config.toml
crop_scale_min = 1
horizontal_flip = true
num_classes = 15
norm = "layernorm"
norm_position = "sandwich"
kernel_size = 7
init = "trunc_normal_002"
learning_rate = 0.0018
lr_schedule = "step"
warmup_steps = 380
Rows from block 3 of a small image classifier, named by matrix and row number. Rows with one number belong to one neuron. Each number is 128 + 32 x the weight over its row's rms, rounded and kept within 0 to 255. All counts start at 0. Numbers have three digits each. After the name is the row's rms in percent of the matrix's.
After each neuron's rows are labels from the 100 images, of 14976, where the neuron reaches its highest value: "top examples" is what is common among them. Only what is clearly more common there than usual is listed. The data: photos of plants, animals and fungi (iNaturalist).
# fc1: MLP up (model.blocks.3.mlp.fc1.weight, 320x160), inputs 0-39
# fc2: MLP down (model.blocks.3.mlp.fc2.weight, 160x320, transposed), outputs 0-39

fc1.173 091:119141140073136111107095104141167114114168090155187195147191147148118069087099069198126108146123152125150155134135158157
fc2.173 078:114154158100131126075180144168120120099122130129117116150098162170139097116101110055111101079133109169054070164115141122
top examples: phylum Arthropoda; class Insecta

fc1.9 106:122087112065079131150153068132108100172152124102107202044113130131102062122168064182103107090109156147144112131153117069
fc2.9 091:144150136049138133114160122170146084055125129110124129107105159161133082095131080138172098116147139132161155119125171125
top examples: phylum Arthropoda

fc1.291 116:135133147109117075066112146118196177129124119159107108173115255145154137142101123098101108152137125134106144101135083118
fc2.291 115:104170130139178180121108141173117147116141146129176041179197100162094147096119135150198102140174077113186112159125146185
top examples: phylum Arthropoda; class Insecta

fc1.34 115:143154136071152109140107116131152123105166127162141191117204129153084073100093077206147104161102116103176156148133155171
fc2.34 112:125165147092126120056160142134147150138120115137131156135126181175143092124118108049084095068102113171036091161136109125
top examples: phylum Arthropoda; class Insecta

fc1.52 104:134129139132138095074111153135185149103131140171102088178119242139170168154105147106120121161134111125091155096127101147
fc2.52 116:111168135135182182114126151179121148121136149123169048171204113152091147079123131132181113138166061128177095165119134190
top examples: phylum Arthropoda; class Insecta

fc1.38 088:127123133095132111052105084094186125132143078146157161166083171135176097119155091160116115101143171133097142088158129141
fc2.38 091:116145151137151185121158148212092137114108135122131000161150104131127150085119125129157132144169099130168050141117152146
top examples: phylum Arthropoda; class Insecta; order Lepidoptera; family: Nymphalidae

fc1.186 091:122127163128141111060101135114168103116140096170143100200133204141169146121090138144117111138156142154132165082119094156
fc2.186 105:107169137149175166119124127202098141134139140107145069171183105154073148087121142149164110129163068134180091169110133174
top examples: phylum Arthropoda; class Insecta

fc1.213 102:132163116077153129154114112148131117103163138166147205122208114163071080094109082195155098156113121097170151148141165178
fc2.213 098:134158122090131119059166147135152149141122123146118155125117186169148100137132117063073103072087095160024094160137102124
top examples: phylum Arthropoda; class Insecta

fc1.204 096:145132142072156089143107114128173118113171122153135191105195131142097068096086076205145108153091114109181167151136158149
fc2.204 098:113173160092119127047152125130145137141118098130138155138130176181168092121128102053096087063118132176043087150159119128
top examples: phylum Arthropoda; class Insecta; order Lepidoptera

fc1.301 083:127133169138126111062086142139153106122136119161180098221140209143155151129068146151126110136187136157136150091126084161
fc2.301 091:103174140157161206126147133196071153132112131112153090169192088160070142095110146141163107122149097124171060169124129162
top examples: phylum Arthropoda; class Insecta

fc1.140 099:123183134128081198144184124166071089114066134155151157107145116173075119104133126109140093100184162149155067078173126112
fc2.140 094:097140154165070094055105102087141127171102024134120163118119163129160128108140149150048122113057136180110128122147087099
top examples: phylum Arthropoda; class Insecta; order Lepidoptera

fc1.11 123:140127144113131079070105149104184160126137124163109097174099249142170143149103128104102112160139112134102163101127084123
fc2.11 125:106167132137181172119113149178123148117142151121170043181201106157093148090115134137188106144170068115181110163120144186
top examples: phylum Arthropoda; class Insecta

fc1.293 104:119150112086146150153129103173122113097154146162150211121213114160065093092120090187166102150130124101184145136134162185
fc2.293 091:120171117114132102055161138146155136142119105134109171124104185181152112116140131079072088067088092175019109163156097114
top examples: phylum Arthropoda; class Insecta

fc1.237 123:139131146111124078072111148117189169128135127163108104174104253143162141146101125102102111157141118136102156102130082114
fc2.237 124:105167131137179174120107144173122147116144150120174042178200104158094147090117134143195105145170070112182113164121148183
top examples: phylum Arthropoda; class Insecta

fc1.240 098:129130146073144092106090100144176126120181098157169177141188160135122077095092070197123122151113136126149163139135149156
fc2.240 083:115145168105134127080170135144125143121130124142134131157103149166134090147104107056094102077126123171039076166125123127
top examples: phylum Arthropoda; class Insecta

fc1.131 097:128103176085085103056123121117150126148133092140123138147113246130146092135086091126092110117157158173129140087120067097
fc2.131 097:105192142117177148119096147182129136103139145112175098194174125192091117089083123163184072142149096118177122167127140172
top examples: phylum Arthropoda

fc1.119 110:136124147109130086063106148105180156125133118161115104174114254141169139149100124103101111156140118138102158098126080134
fc2.119 117:103172131137181176118115150182119147117137145122170053182201104162091147086113135138186102141164073118180104166123144186
top examples: phylum Arthropoda; class Insecta

fc1.285 088:126141139077140119113103114153167114105160104164181188140205142142102071095099071198138114152121134110157148133132157175
fc2.285 081:106172153111126131073187147169123119115102128129115101150097165184144105114117116042105085072141116177048062155133130126
top examples: class Insecta

fc1.42 095:147130147076150089135102106135172115118170117161140191118194138131099072096090078210141116155102120119185164143137153148
fc2.42 099:119173163104125143057163133143134139143115106136140152146127172174159101125126110047095095062130135178039070152157115137
top examples: phylum Arthropoda; class Insecta

fc1.169 113:134131146108117077064111145118191173129124117161108110173115255143156137144101123099100110152140126136105147099134081121
fc2.169 114:104171130138178180121109143175116148116141146128176043178199100163093147094119135148197101141171076113184109162125145185
top examples: phylum Arthropoda; class Insecta

fc1.91 090:116130177118134121041096106105175123142143062131198134187132173148168107093097113167103100105142184170111139102126103157
fc2.91 098:116165151137148193121152159225077135108114158119137055161150113141093133083096132119174124138172099126161044147121145149
top examples: phylum Arthropoda; class Insecta

fc1.48 093:150142152078150104141106103135157110111170126164143201116199130136088071093096078202147115158121129118185159143137156155
fc2.48 099:110173151105128144061168143149137137140111113134134133148129169180170108125128116038096088065124128173038073151156119141
top examples: phylum Arthropoda; class Insecta

fc1.292 080:137133113114115131067129061139177150130126082174171171163157189117129132150169114169115144108153131120112113092178115127
fc2.292 075:126136156161139197096147127204082133136099130132123044142160134091107146096141135145132171144169104148162036124108105154
top examples: phylum Arthropoda; class Insecta; order Lepidoptera

fc1.55 106:140160130075150119143111113139143119103167129167146200116210126157073075099100080204148102158110120102172152148137157174
fc2.55 102:126168136091127122056166144138150149135119119136123152132125186178148095121123110052083094072097106164034091163138110128
top examples: phylum Arthropoda; class Insecta

fc1.143 088:115109118056134097150109077127149098136178118125144206071174126136110062088127063216133101135094138117159153143146159121
fc2.143 079:129152177051131132061159123165137101114124102129134130126122181172173072131119073092123094072143120180082102141135133131
top examples: phylum Arthropoda; class Insecta

fc1.84 121:138132145114124080073110148119189170126135129165105101175101250144165144146103129102103111159139118133101156102130085116
fc2.84 122:105167131137180174120108145172123148116145152120173041176201105157094149090118134142196106144170068112182113164121148183
top examples: phylum Arthropoda; class Insecta

fc1.77 110:140121146117139080072096150102181149121141122164115092173093241139170147148099133109104115158137111135100166105118080131
fc2.77 119:104167132135182169117122152182122144119141153121166049184200110159090147092112133132182104142174068123181106160118140190
top examples: phylum Arthropoda; class Insecta

fc1.195 110:135127151105115080063111141118182165130126114160113117173122255142156133144095121101099109149143131143106150098132077125
fc2.195 112:103174131137177179121110145179113150116139144128178052180198100165091146092114134148195098140167077115181107166126144182
top examples: phylum Arthropoda; class Insecta

fc1.234 097:129132148072143095104091101142175127119179098158173177140186160137122074092092068195123120150117140128148160137135150156
fc2.234 083:113149165105134130080171137151123142118128125141130129157104147167134090141105107053099101080130122167042072166124127127
top examples: phylum Arthropoda; class Insecta

fc1.175 113:145142146072153097138106118128163123111170120159138182117196136145098070098088076207142109160096120112184161146134152163
fc2.175 111:115174156101126128056153132137141149141119106133139152144131172179148091115118106051096091072115126170040085163146117127
top examples: class Insecta; phylum Arthropoda

fc1.5 104:124157121090137127143118098156138096101151134167157226125218127157066086098112092208149102158129122104173143139137157172
fc2.5 095:114172129096137119061177152159146130129117119148110139141116187182158099128122110061087087072119099167036091161139117140
top examples: class Insecta; phylum Arthropoda

fc1.172 097:145131132080154083145108100135180114115165120154130194101198135135095077101094084214143115157083103106183164153139155146
fc2.172 099:125175166093122133050157120126141131146125096135139162130129178176163093128131108062091093051117134186036087150166113127
top examples: class Insecta; phylum Arthropoda

fc1.314 119:136124135133143086080097152108183152115136131165108083178098239140173164151100150107108118156132107128094167114116091135
fc2.314 125:112167131133180170117124154187123150119138156123166039177200114155089149087119133133179110146175057119181102164118136190
top examples: phylum Arthropoda

fc1.159 093:166134166099107115065109087126148108113108098200137143184117202115141105144103099155119137122176149151140130071166096116
fc2.159 091:120168167147164191118131134188101168144112126115173054190186103151091146084104132143140116132161106140155050160115115175
top examples: phylum Arthropoda; class Insecta; order Lepidoptera

fc1.297 119:141119150111133072073099148098182155126141120160115102171097249140166138146094126108101112155143113143105165105119078121
fc2.297 122:105166133136181167118115150181121145118142150121170051186196109160090146094110133139185103143176070121181110160118142186
top examples: phylum Arthropoda; class Insecta

fc1.303 097:133132151121128084073116141134192172117135130169107107172111246145157152145105134103110113158136129130090150101129088137
fc2.303 108:105170132136180185117117145170119145115140150120172051171206110158091147084121132139194107142165067122182103165122143186
top examples: phylum Arthropoda; class Insecta

fc1.142 104:134158128086139129142119101158140104102155131170156222131218130153071083100107087205148107156132126109173145138135155171
fc2.142 096:117172132102138129063179151157141133129115120146117137140120180180158107128122117054089092066115101167030086163138118141
top examples: phylum Arthropoda; class Insecta

fc1.269 106:140132133135140096070116153136189150100128142172104078170109245140163172160108150109118123158141104122085149098125101142
fc2.269 115:112167134135183179112130153182123145119139154125162043173205116150091151079122132129180116137168058128177096160118134194
top examples: phylum Arthropoda; class Insecta

fc1.279 118:138126143121135081074103151109187158122140130164104087173093238141174153151106135104106114162133107128100166104124090127
fc2.279 124:107167132137182171117114149179126149117143153121167039179202108156093150087118134135187108145169065116179108164120143187
top examples: phylum Arthropoda; class Insecta

fc1.75 108:142128137136140090069110154132190151105127141169104077170099245138166170162107151108114124152138098124086148101125097136
fc2.75 116:113167131136183178115132152184122146121138153126165041174203114150089153081124133129179115137171059127176096159119132193
top examples: phylum Arthropoda

fc1.264 119:138133145115124080074111148122190172125135130165105101175100249144164145145103129102104111160139119131100155101130085116
fc2.264 121:105167131138179175119107144171123148116145151120174041175201106158095149089119134143196106144169068112181113164122148182
top examples: phylum Arthropoda; class Insecta

fc1.94 101:114170081085152136166119102147115099105155155152157207108201108174073091095137096199161090151116113092165149149146169173
fc2.94 095:133154104076143098066161140140163133141130119148096158119107189162154081129144102093071103079085086151031115167151109128
top examples: class Insecta; phylum Arthropoda; order Lepidoptera

fc1.165 104:110168092092144126164116097143120093102151148155156214108197110174065092092131098202157089158135123097174144144143167172
fc2.165 100:119159104085131105063166149146157134142123117149097153123111193173159091132140110076069092082099091156035107162143105124
top examples: class Insecta; phylum Arthropoda; order Lepidoptera

fc1.251 104:127155123085139123140116102155143100102154131168155222124219131156068084099108088208147102158121120105171146141136156172
fc2.251 095:116172133095137121059176149156146133130117119147113143139118185182155096128121109059089088070117101167036089161138118140
top examples: class Insecta; phylum Arthropoda

fc1.155 122:140122145112134075072100148098185156125139122161111098172097247141170140147099126106101112158141112138103164101123081121
fc2.155 125:105165133137182167119114149180123148118143150121169045184198107158092148092113134138185105143173069119180110161118143187
top examples: phylum Arthropoda; class Insecta; order Lepidoptera

fc1.51 103:120157115095134135145121096161135092099149136166161229123217125157066091098118097207151103159134123103173140137137159171
fc2.51 092:111173127095138119061180152162146123126117118150105135141113189183163099129125110066089085073124098169037095157140119141
top examples: class Insecta

fc1.135 083:148139151115126135062142109152161139125134085184169156160156197126116127168121122167101142109117133156107137100153090161
fc2.135 048:103137130168098152116143076125100107174069063120136094103126096135152126104176136180105121083092151180126073116177081115
top examples: phylum Arthropoda; class Insecta; order Lepidoptera; family: Nymphalidae

fc1.198 111:147133143074155088138103117127171120115171118155132182111195135139098073100088079207142112161093114112185166147133151159
fc2.198 110:116174164101121127054153129132140143146121104133140154139127173178147091124119106052096091063119129177041082157151115123
top examples: phylum Arthropoda; class Insecta

fc1.16 117:147136145074156087137102118126172124116172119155131176114190137139104073102087080209140114162091113113184164148132147161
fc2.16 114:116176166106118127057149125128141149147125103129140154138130170177138093118119107052096092068116134176044085160151115117
top examples: phylum Arthropoda; class Insecta

fc1.288 075:126127097094126114075132073150174158131121091160150168193145168111135107138184089142122139116169133107117122103183128144
fc2.288 069:137145139160132201095162121181096131119058112112119058144146118102111134087154133135145168128156104142160019124140098160
top examples: phylum Arthropoda; class Insecta; order Lepidoptera

fc1.239 086:125138139076141121113103118155165114105161105163181187141204140141103070094098069195139113153122136110157148131130157175
fc2.239 081:104174151111128135072187147170122118115101128130118099153099163187146104115118115041108083071143114176050061155135131130
top examples: class Insecta; phylum Arthropoda

fc1.313 106:145154139074151109140111111134151121107166125168142195117203132151082071098096077208147107156106121108179154147138156167
fc2.313 105:121173145095128128054161140140146148137118111134131150141130179178153095114120108050089092072105117167036087162142113131
top examples: phylum Arthropoda; class Insecta

fc1.109 103:138161127079150116146112112142143117103166129167146205118210124157069077099102082203149102156113119103172151149136159174
fc2.109 099:123169131092126124056167146138149145135118119138119152130124185181151098124125114052082092071096104163033090161137111128
top examples: phylum Arthropoda; class Insecta

fc1.171 072:137120112089123116083125054110172121132138087162152203131093168125142093128180083165113128103149165123104140097170124124
fc2.171 077:114154148135150196118162151203097140125110116139141000156147096134131160089133122132151127140142078127157049154127152146
top examples: phylum Arthropoda; class Insecta; order Lepidoptera

fc1.97 099:135136137133137095078119150139186153101135140173103086172117240143161172150108149109118119162135120122088152096127104147
fc2.97 111:111165137135182185113126150174124147118140154123167046168208115151093149080121130131184114138164061127177095164116138195
top examples: phylum Arthropoda; class Insecta; order Lepidoptera

fc1.221 098:128132147073142094105091099142175126119180097158173178139185160137122075093093069196122120149116140128148161138134150155
fc2.221 082:113147167105134129081170137150123142118129126141131128158104147167134090141104107055099102081130121168044074167123127127
top examples: phylum Arthropoda; class Insecta

fc1.243 100:148132144077153087141103108129170114116170120159134190111194134135097074098091082208144115159097115115187166146138152153
fc2.243 104:118173163104122135056160129135137139148120102133139150138126173176158097125126110048092093057122132180039078154160114127
top examples: phylum Arthropoda; class Insecta

fc1.241 101:112169082086151134166119101145113097103152156152154209108196106174073092096136096198162089151119112095166149149144167170
fc2.241 098:131153100078145097071161145146162134146131118151097157122109187160153082130146103091067104076087081153031117170150104127
top examples: phylum Arthropoda; class Insecta; order Lepidoptera

fc1.316 080:159139147113120110081152047151168123117119080197142190141146178102112119151151111168127159104141148141143129101171119119
fc2.316 067:117142181159135190091132123169100147149103109115152025154156115118119159074146137145136142124145097162131047137121100154
top examples: phylum Arthropoda; class Insecta; order Lepidoptera

fc1.252 088:112112135053142100144105100119149095131178112125149195091168119141124050077108056200139093138113157125161163128133165137
fc2.252 081:109160171070131139062157137174127110116119110128134112144119168176176077121109080077128089086152117173081082147139137136
top examples: phylum Arthropoda; class Insecta

fc1.127 117:140115164102126076070103147100170143130144114154115108164102252139161122135085118112100110147146128154116166104114075118
fc2.127 120:102170136133180164117114148184121141117141146120175069190185110165091137095101130147181098136173074129178110163117139182
top examples: phylum Arthropoda; class Insecta

fc1.71 110:109163090087160179164132122167101121092155169150152203121205094164065089093128093155178099145136135086168136149138172212
fc2.71 095:137159117107150071059152155148183144139115132129102134127115197155133109091135132091065109087085085173035123162142081130
top examples: phylum Arthropoda; class Insecta; order Lepidoptera

fc1.255 074:143145173123117121065109139156151105117131116183162104207143212141144136130073131144131114133190145156139142071146087152
fc2.255 078:107172138155162218120141127179075159134114122115159076161195087155079153093124146151162112124129085116164063180125134162
top examples: phylum Arthropoda; class Insecta; order Lepidoptera

fc1.227 121:138134146113121078074112147124190173127132130163105104176103252144161142142101127101103111158141122133103151101132084111
fc2.227 122:105167131137178176120105141169122147117144149121177040175199104158096148092120134147197106144170070111183115163122149181
top examples: phylum Arthropoda; class Insecta

fc1.31 095:128131152069143101102092109142175128117177098159172176144184158137123069090089064189126118150124144128149156131135151155
fc2.31 084:111154160105134135077173138158121141117122125139128128156104147169134090133109106049104100080134120163046067165127132128
top examples: phylum Arthropoda; class Insecta

fc1.295 080:126112169123130127063093089118157114152162067142195116170133168124161129124114123191097126096136151174108161109132089121
fc2.295 085:114148158166145181120134158214082140119126146113128068148181118131101152077101156141160133159137089130157060156095122148
top examples: class Insecta; phylum Arthropoda; order Lepidoptera

fc1.29 098:125144121084141120135112105157154098102157127164157220125226132149075079105107087209144108155115117105164148140128155171
fc2.29 090:113177139095138125058176147162139123125117120139122133144117184188155093122119105056096083062125101175042085161139123144
top examples: class Insecta; phylum Arthropoda