From a checkpoint of a small image classifier.
Training: 19000 steps, held-out accuracy 77%.
Data: trained on photos of plants, animals and fungi (iNaturalist), 38949 training examples, 31.2 epochs.
Rows from block 2 of a small image classifier, named by matrix and row number. Rows with one number belong to one neuron. Each number is 128 + 24 x the weight over its row's rms, rounded and kept within 0 to 255. All counts start at 0. Numbers have three digits each. After the name is the row's rms in percent of the matrix's.
After each neuron's rows are labels from the 100 images, of 14976, where the neuron reaches its highest value: "patch colour" is the nearest of a few named colours to the mean colour under the peak. Only what is clearly more common there than usual is listed. The data: photos of plants, animals and fungi (iNaturalist). In brackets: how many of the 100.
# fc1: MLP up (model.blocks.2.mlp.fc1.weight, 160x80), inputs 0-79
# fc2: MLP down (model.blocks.2.mlp.fc2.weight, 80x160, transposed), outputs 0-79

fc1.36 116:089132147138140103088145120150152110148167117119121115138110101171113144117124131135112134163083151117102168084142139155149096161156159102126123151166126120139179109133105116089092126099133082137102145123111082150124130126130147113128140071
fc2.36 125:142162084149144136129093132146137188117084145149139090132119148105140172162162119184150089161166138138130104132126132132100160146130143111107138147146115149149154147152148122143145149120122166075150100107151144122085137119128133160131114141
patch colour: yellow (32)

fc1.95 104:134116139130126134163142121159104126126094164131148127133103145105118109145116139112147130115182141142154150114136119123081220131109110126122102169151125153093140094097141133143133138123141216129139122129140136090146101153133129095120124128
fc2.95 110:107095149174127117098142098100096145158144116129123151099112118125127107152107142101145145097100125120125157091171113141135103101145137128157125097156199155131136133158113159126126130091111112134123117124136070149142088104081087135124135102
patch colour: black (71)

fc1.100 127:157140157141098087134132133087141145096126109167140096146109102159131161108153143145120159160130098141094101144148130171130127151132120107114152088117119078126130152118060133152095130127093089129156118117168129132119141133099139089093130140
fc2.100 111:112126084114111131114117125120114116127125108110103165062148110105121111136129120114102076152123112107190111115103109131157086128118180145150106148100120119101116116100181111092103131105165108149117138111110113112142129168168119141153137113
patch colour: brown (69)

fc1.51 104:148116144132153123162137130160115135134103164124125115159090142109128122132131136117148141119191127121134143109129118127077228132120107115107115154136127154112146097096124105148124133118114219131139118133138151108142100153124121102106126134
fc2.51 111:102072156176147119101141095103105142151149112128125140119110127140118104152097144100140146112116122122126155088163118154131120102138129125151125108169186153129137134169116154139132134102108129118127125125136066132153092101070082131117141096
patch colour: brown (54); black (32)

fc1.127 080:145128106122111164124127169113146127079154071144165130130129095121141126124105155140091105148066127134146110146095118143180098120117144117162122137118127085161128117148143171126120123163118093093145124117151111168114172109124154161138127135
fc2.127 057:164115148143156129141144129100176140170133140120143114124100142148145126132162134153146152143146123154089112144050179136113137118120121108134119139128162120189133173117086088155154132138111117127131119107133126139143133149135154139085174160
patch colour: pink (70)

fc1.17 117:161126158131104096140120133103147141096136105149146101146108123153140148096137151141143163186119106130099094139135116205136125146115114097120157108113119078127142145116065134156091119122099098117154122107152143128130122135104138105080149140
fc2.17 093:103134090126112166121096119110103137130114112118118163051138115093144117135142126128120092166125110112165095114094102124153080112112176134140123127105145113117121130114187110101120117112157104145127116091122105130108117171152126153169156109
patch colour: brown (79)

fc1.149 050:139144082124140152127175120110134140075133101157158102104129150171134107137083119163147102139083126112134081146118141140126098133131154112117144146113127069160123131127109131119112171150115093097152119145168128167109131120121134143122123186
fc2.149 054:119114120113116115109155117102143109143135125106114123104148108149118141108202123129109119163119125127112120122039145138123118165139137140134094120138145115144101136124092102103121139152129088149112159103107126145141108161131137088100208126
patch colour: pink (38)

fc1.99 103:140133187150118156108154155091126133125130088151132095111115096160142098142098122116097181116116119143101105131161156121113143094125136127103125134124147074113104149140094112153135155128107120148148142126150098116124168187099104083116149141
fc2.99 103:123148082092098177108113113113123111109111103105103152078158118102141114116117113144109081154098111103150114107079128117171091120114142142126101130110120097121108127129152131104095121111176096154136137124097143138111108161131115154185134120
patch colour: brown (72)

fc1.156 100:127112138126132133156138118157109129135101174126142128137110146112113117156119134113145130115188144137150149115134126121075223131117096134116100160146126149091133100110134130140137141131137222130130121128131136086141101151139132093117129131
fc2.156 106:107097152171126116102145104100096141161146117127120154097110119123131101144100148096139147093097124118127159096172113137137102099144139126161123099150203153136131132152114164126124132095108108135123114121134068150141095103087093136120133106
patch colour: black (60)

fc1.124 060:146132083116115170131130153110142123078133081145147132125142117124129100113091116153116102148069125119153099158108124152173090129109146128162121130119127078157120121139138167121135131162128081088136123145168140164112151105120134165142116160
fc2.124 051:149112138146146120126154106104143131164142131132142120130133124163126136141196123152154134141122143143094127117032157136122135129129126133138119125149148121179119161136068084131149136152113096130128139111144121142136099149135136115083190140
patch colour: pink (53)

fc1.63 088:164151116127100137149131179116130120067135089157182115127117095121154139113113176129089109146076123148147100149109089140156123129108155098155113147104119094154136105118142167127107123146120090107156128118148132162125164118120137154140118146
fc2.63 049:138086158136151127133154109094169141160130107115129119110088110149150138124171136153119161149129099130081141132046160144114120137122118092128097144134154124180142165119091086141132129109119113146138135124124106161169124155138146144105146127
patch colour: pink (79)

fc1.80 048:155133079124127175133132134110135134085122111160132114132142142136126098114092092157137105146096125107136084162108139141166083125116136129129136132100131069159119115146136140118125134157115101086140118150181140170098135103119124170141119184
fc2.80 052:130107125144143108120149104103139125160142126134138121129137118160112141139198129143155121156117144138105124111051146131120132142132136137140116128153144133163114145134081090119146138163114084135117147101141112142136093159132132081083207126
patch colour: pink (33)

fc1.24 117:088127142145138089094142119145146112143174111128112122141111103173113150106137135129115129160090139122102161089142137156153091168160162105127129134160129134140175116134108123094079124095127081143101146126118081152128128115134153118126135070
fc2.24 126:141145083152135124131096136160122181106085146151141082138122151112128178165164110181148085161167143140141107130132127148110150152123154114109140158139108141147153136145158124133136147127125170068142105113153140119098145117132130159130106140
patch colour: yellow (29)

fc1.20 103:141116143130133131166141126158108128123097164129142122142098142107122112137118140113146134118186136136149148113133115125081224132110110122117105168148124152098142092094140128146128136123133219130142121132141142095146102153129127099121123130
fc2.20 109:105090148176134119098142094100098144158145114130124148106112122129123107155103143104145142103104126120126159088170115145133109101143134128155126099162194154131138132163113158128128130094111117130123120126137069143145086106078082131123139099
patch colour: black (63)

fc1.134 103:134115141129128133161141122158105126127095166129146126135103143107117110148118138111144131115184142141153150113135118123080222130110108128120099169150125152094139094099140133142132139125140218129138123130138137090145102153135131096120125128
fc2.134 108:108095148173127117099142098100096144159143116130124151100112120124127105151105144101144144097099125119126158091171112140137103099143136127158126097155198155132136132158113161126126128091111111135124117124136070148143088104081087135124134102
patch colour: black (70)

fc1.60 124:088129142145142096091141117147151111143172114123113119138109102169118150110131136133114128154093139117100164086141141156152093166159164101124129135165129135139182117134111125096084128095128081139103144125115079152125128116130148121129134067
fc2.60 137:147149089151136126128094138161127184106082146147142081141115154112134174156161113178149092161169144137142105129139132144108153152124152108109141159143106145142158134147161124139140142126125170071151104113149142116099147116124127154135104141
patch colour: yellow (27)

fc1.42 123:159136157135101088139124131096147144094132105160144099146109113158135157097146149144135160177125101135094097143142127186130125154125115101117156093115119080123136152123065136155093126125096090122156119111161134126120129130100141097088138139
fc2.42 101:107132084121112145118108120114111131125119108115108161053142111095133117139131129121111080161127109109179098112105104129154082121119181138146110140102133117104120126103192113097112128105160111147124126098115109115127121172157121146161147109
patch colour: brown (75)

fc1.114 127:134150163154102099132141147073133152105138100163130098104112087160143155121142147141105160138135093158091114144159150135124125137138120119124144091137127069110119163133069136155123129129094102147160124120160109113110159154097117083124145114
fc2.114 140:128141072103092130133129122119115113104111112109106160067141098089126110121126120116101072134130119102183119125125114119156095136114168137153109144094119114103113112092183136101099127136176112145122130128103133124145123161164133140170106126
patch colour: brown (66); orange (29)

fc1.146 123:090127144144139094093142119147150106142171116124114119141108101169116149109130137131113130156092139119101164086140139159153092167158161101128127138165129133140180115131108124096081126095129081142102144124118081153128129118131149119127135068
fc2.146 135:147153087150136122129093139160128182107080145145143083138116152109134176153163114178148090165169146137142107129141132143107154157128153109107143155141105146143158133146157122137142144131124167074149104112148143118095148117125129152134106141
patch colour: yellow (28)

fc1.21 118:138135143129118159161082162112142119148105131127133141122117116096163095093132161121118135170148119131120122148130139112154153087106071109114144102138129101094128138157147143162143075148130166164149112095113122095129144176111096105148175121
fc2.21 127:110157150108098149112148116139108098117153119108110165093128110120151073099086129100108148099103139106133153109180099122167087098116121138148115134129124095111134109122135156129110098087172117169148136155105123105131115125118103094177128110
patch colour: black (52)

fc1.158 102:144115144131144126165139130158110130129100164126133119152095142107124117135126139114146138117189132130141145113131117126079228132116107120112109160140126155105142094094131116146125134123122222132139121132139147101145101154129124100112125133
fc2.158 109:104082153176140118100143094101101143155147113131125144112110124134122106153101145103143144105109125121124158088168115149132114100141131126153126103165191155131138134166114158134130132097109122124127122126137067138148088102074083132120139098
patch colour: black (45)

fc1.66 042:149146075121133175136154132111126127082129122162131119139137155144132098106105100157142103142094131108136092162113137148170077108121125120125148131099130062153126112145143140128122119149127115088145116158164147163111136103118107172154122178
fc2.66 049:129121128141139102119158100103138121165139127122131128128135107158109141135193129136142121156111141133108145113066146136114132141136136139148106132151148132160119135131081096112142141163115082136112147104133111151134094157140131060089210128
patch colour: grey (80)

fc1.2 104:148117144132156122159136130159117136135104164123122114161091141110128124133133134118146142119191127118132143107129120127076228131123106116105115151134128152113145098098121104148124133118112220132138118134137152109140101153124121103105126134
fc2.2 110:102069158175148119102141096104106140149150112127125140120109127142118103149096145098138147113118121122126154089163118155133119103137129125152125110170186152128136134168117154140132133104108130117128125124135065131155094100069083131116141096
patch colour: brown (56); black (29)

fc1.102 049:152137068118142179140143122110125132094133135150124119145143164145129100121115094145148096133129127086145086167097137130149084116124119126108142132085132096165123116147142118121124132153122141085139116152160146170103130103128119181146126194
fc2.102 062:126100130138141099126136114108141118157130127125130125135132116153111137113187137124138125167136135138119125120073147129121139151133134134140113129154145152149113130130088098126148134181110094145113145092132115140138111166124138052081223125
patch colour: grey (86)

fc1.129 100:144118145128143127168136135156111129127098165129133120157097138105123119131128142112142138119188130132142147118131114124078227133115099121112108154141123155103140094096134124146127128131123223133140119135140150100144104154126123099117123131
fc2.129 103:108092152178139124103151094096101142154149118132128146112107127133122105159096145108144141101110124125122162089171120148128114095140129125157127102165191146134140137163112162133133132098109122122126120130139066137147089102079085131123137100
patch colour: black (47)

fc1.11 041:152143081126135171134160126112128135085137132166131110137132164153137104114109097156150107141102132103130085159112142145154077104129127116113153134089134065156130115143137123129111129147120123090155112154160144165113132104116108171152125186
fc2.11 050:125117125135137099118156105103141118160135126115125127126134105155108143125189131133134118165111138132110141115067146137117129150138139138146099132147149135154118130127088102108138143167118081136108150100125111151139099156140134056089213127
patch colour: grey (83)

fc1.30 086:127119079104155181140112123116119113149142160112110157143147165105135091139130112118149097130148153092165105162079134114140101092119102135122134122094140139173124112153156111117150115143145169121122126124104139166125127106145107203145132157
fc2.30 083:134089128136130098130109124109128110152116125127127128145135120137112131104162144116134129181163126132126108123098139120124152153135119133131124117135139170131103138140088103143135135191109117163103139093132114122136127167113144046082215129
patch colour: grey (72)

fc1.48 124:088127142145142094092140117147151110143172114124112119139108102169119151109132137133114128153094137117100164086141141157153092167160163101125130134164130137140182118134111126097083127095128081140103144125116079153126128115130148122129134067
fc2.48 137:147147090152135124128095139162126182104081146147142081142115154113133174155160113177148093163169144137143106128141132145109153154124154108109142159142105144142158132146161124138140142128125170071150105114149142116100148116123127153135102141
patch colour: yellow (26)

fc1.98 123:089126144145140093093140118146149108143172115125113120141108102169117150108131137131114130155093137118101163087140139159153093168159162101126129135164130137141180117132110125097081126095129081142101144124118080154128128116131149122127135068
fc2.98 135:147149089151136121128095140162127182104081146145143082141116154112133175153162113177148092164169146137143106128142132145108153157127154109108143158142104144142157132146159123137141144130125168072149105114148142116098149116124127152134104140
patch colour: yellow (29)

fc1.43 054:154132088111141138129152123123141138099163151166114085154125169153148147138133126161155106132104147120095079141113148119140086086146131109108158121085120068160143121133128128113082138140100132100153124127149133163106127095121127172136127174
fc2.43 061:138101121126136093129147117105144110160114124107111120127122100139104140110156138119120116183138125128119125128079176134114134162139149127151102143119156138153109133119088101115120142170119092147101143102118108148157116167139145059088202136
patch colour: grey (89)

fc1.18 087:125118077103155183138112125114119113150142159109113159141148162103135089140128113117147095132147153093167105162078133115140102093118105135124133123097140139173124112153155111117153115145145166122121127122104136167125130107146108202143133156
fc2.18 084:135089128137131098131107125109128111151116126129129128145135121137112131104161144116135129181166127133126107124100138120125152152134119133131126116135139170132103138141088103144136134191109119164102138094134115121136128168111143047083215129
patch colour: grey (73)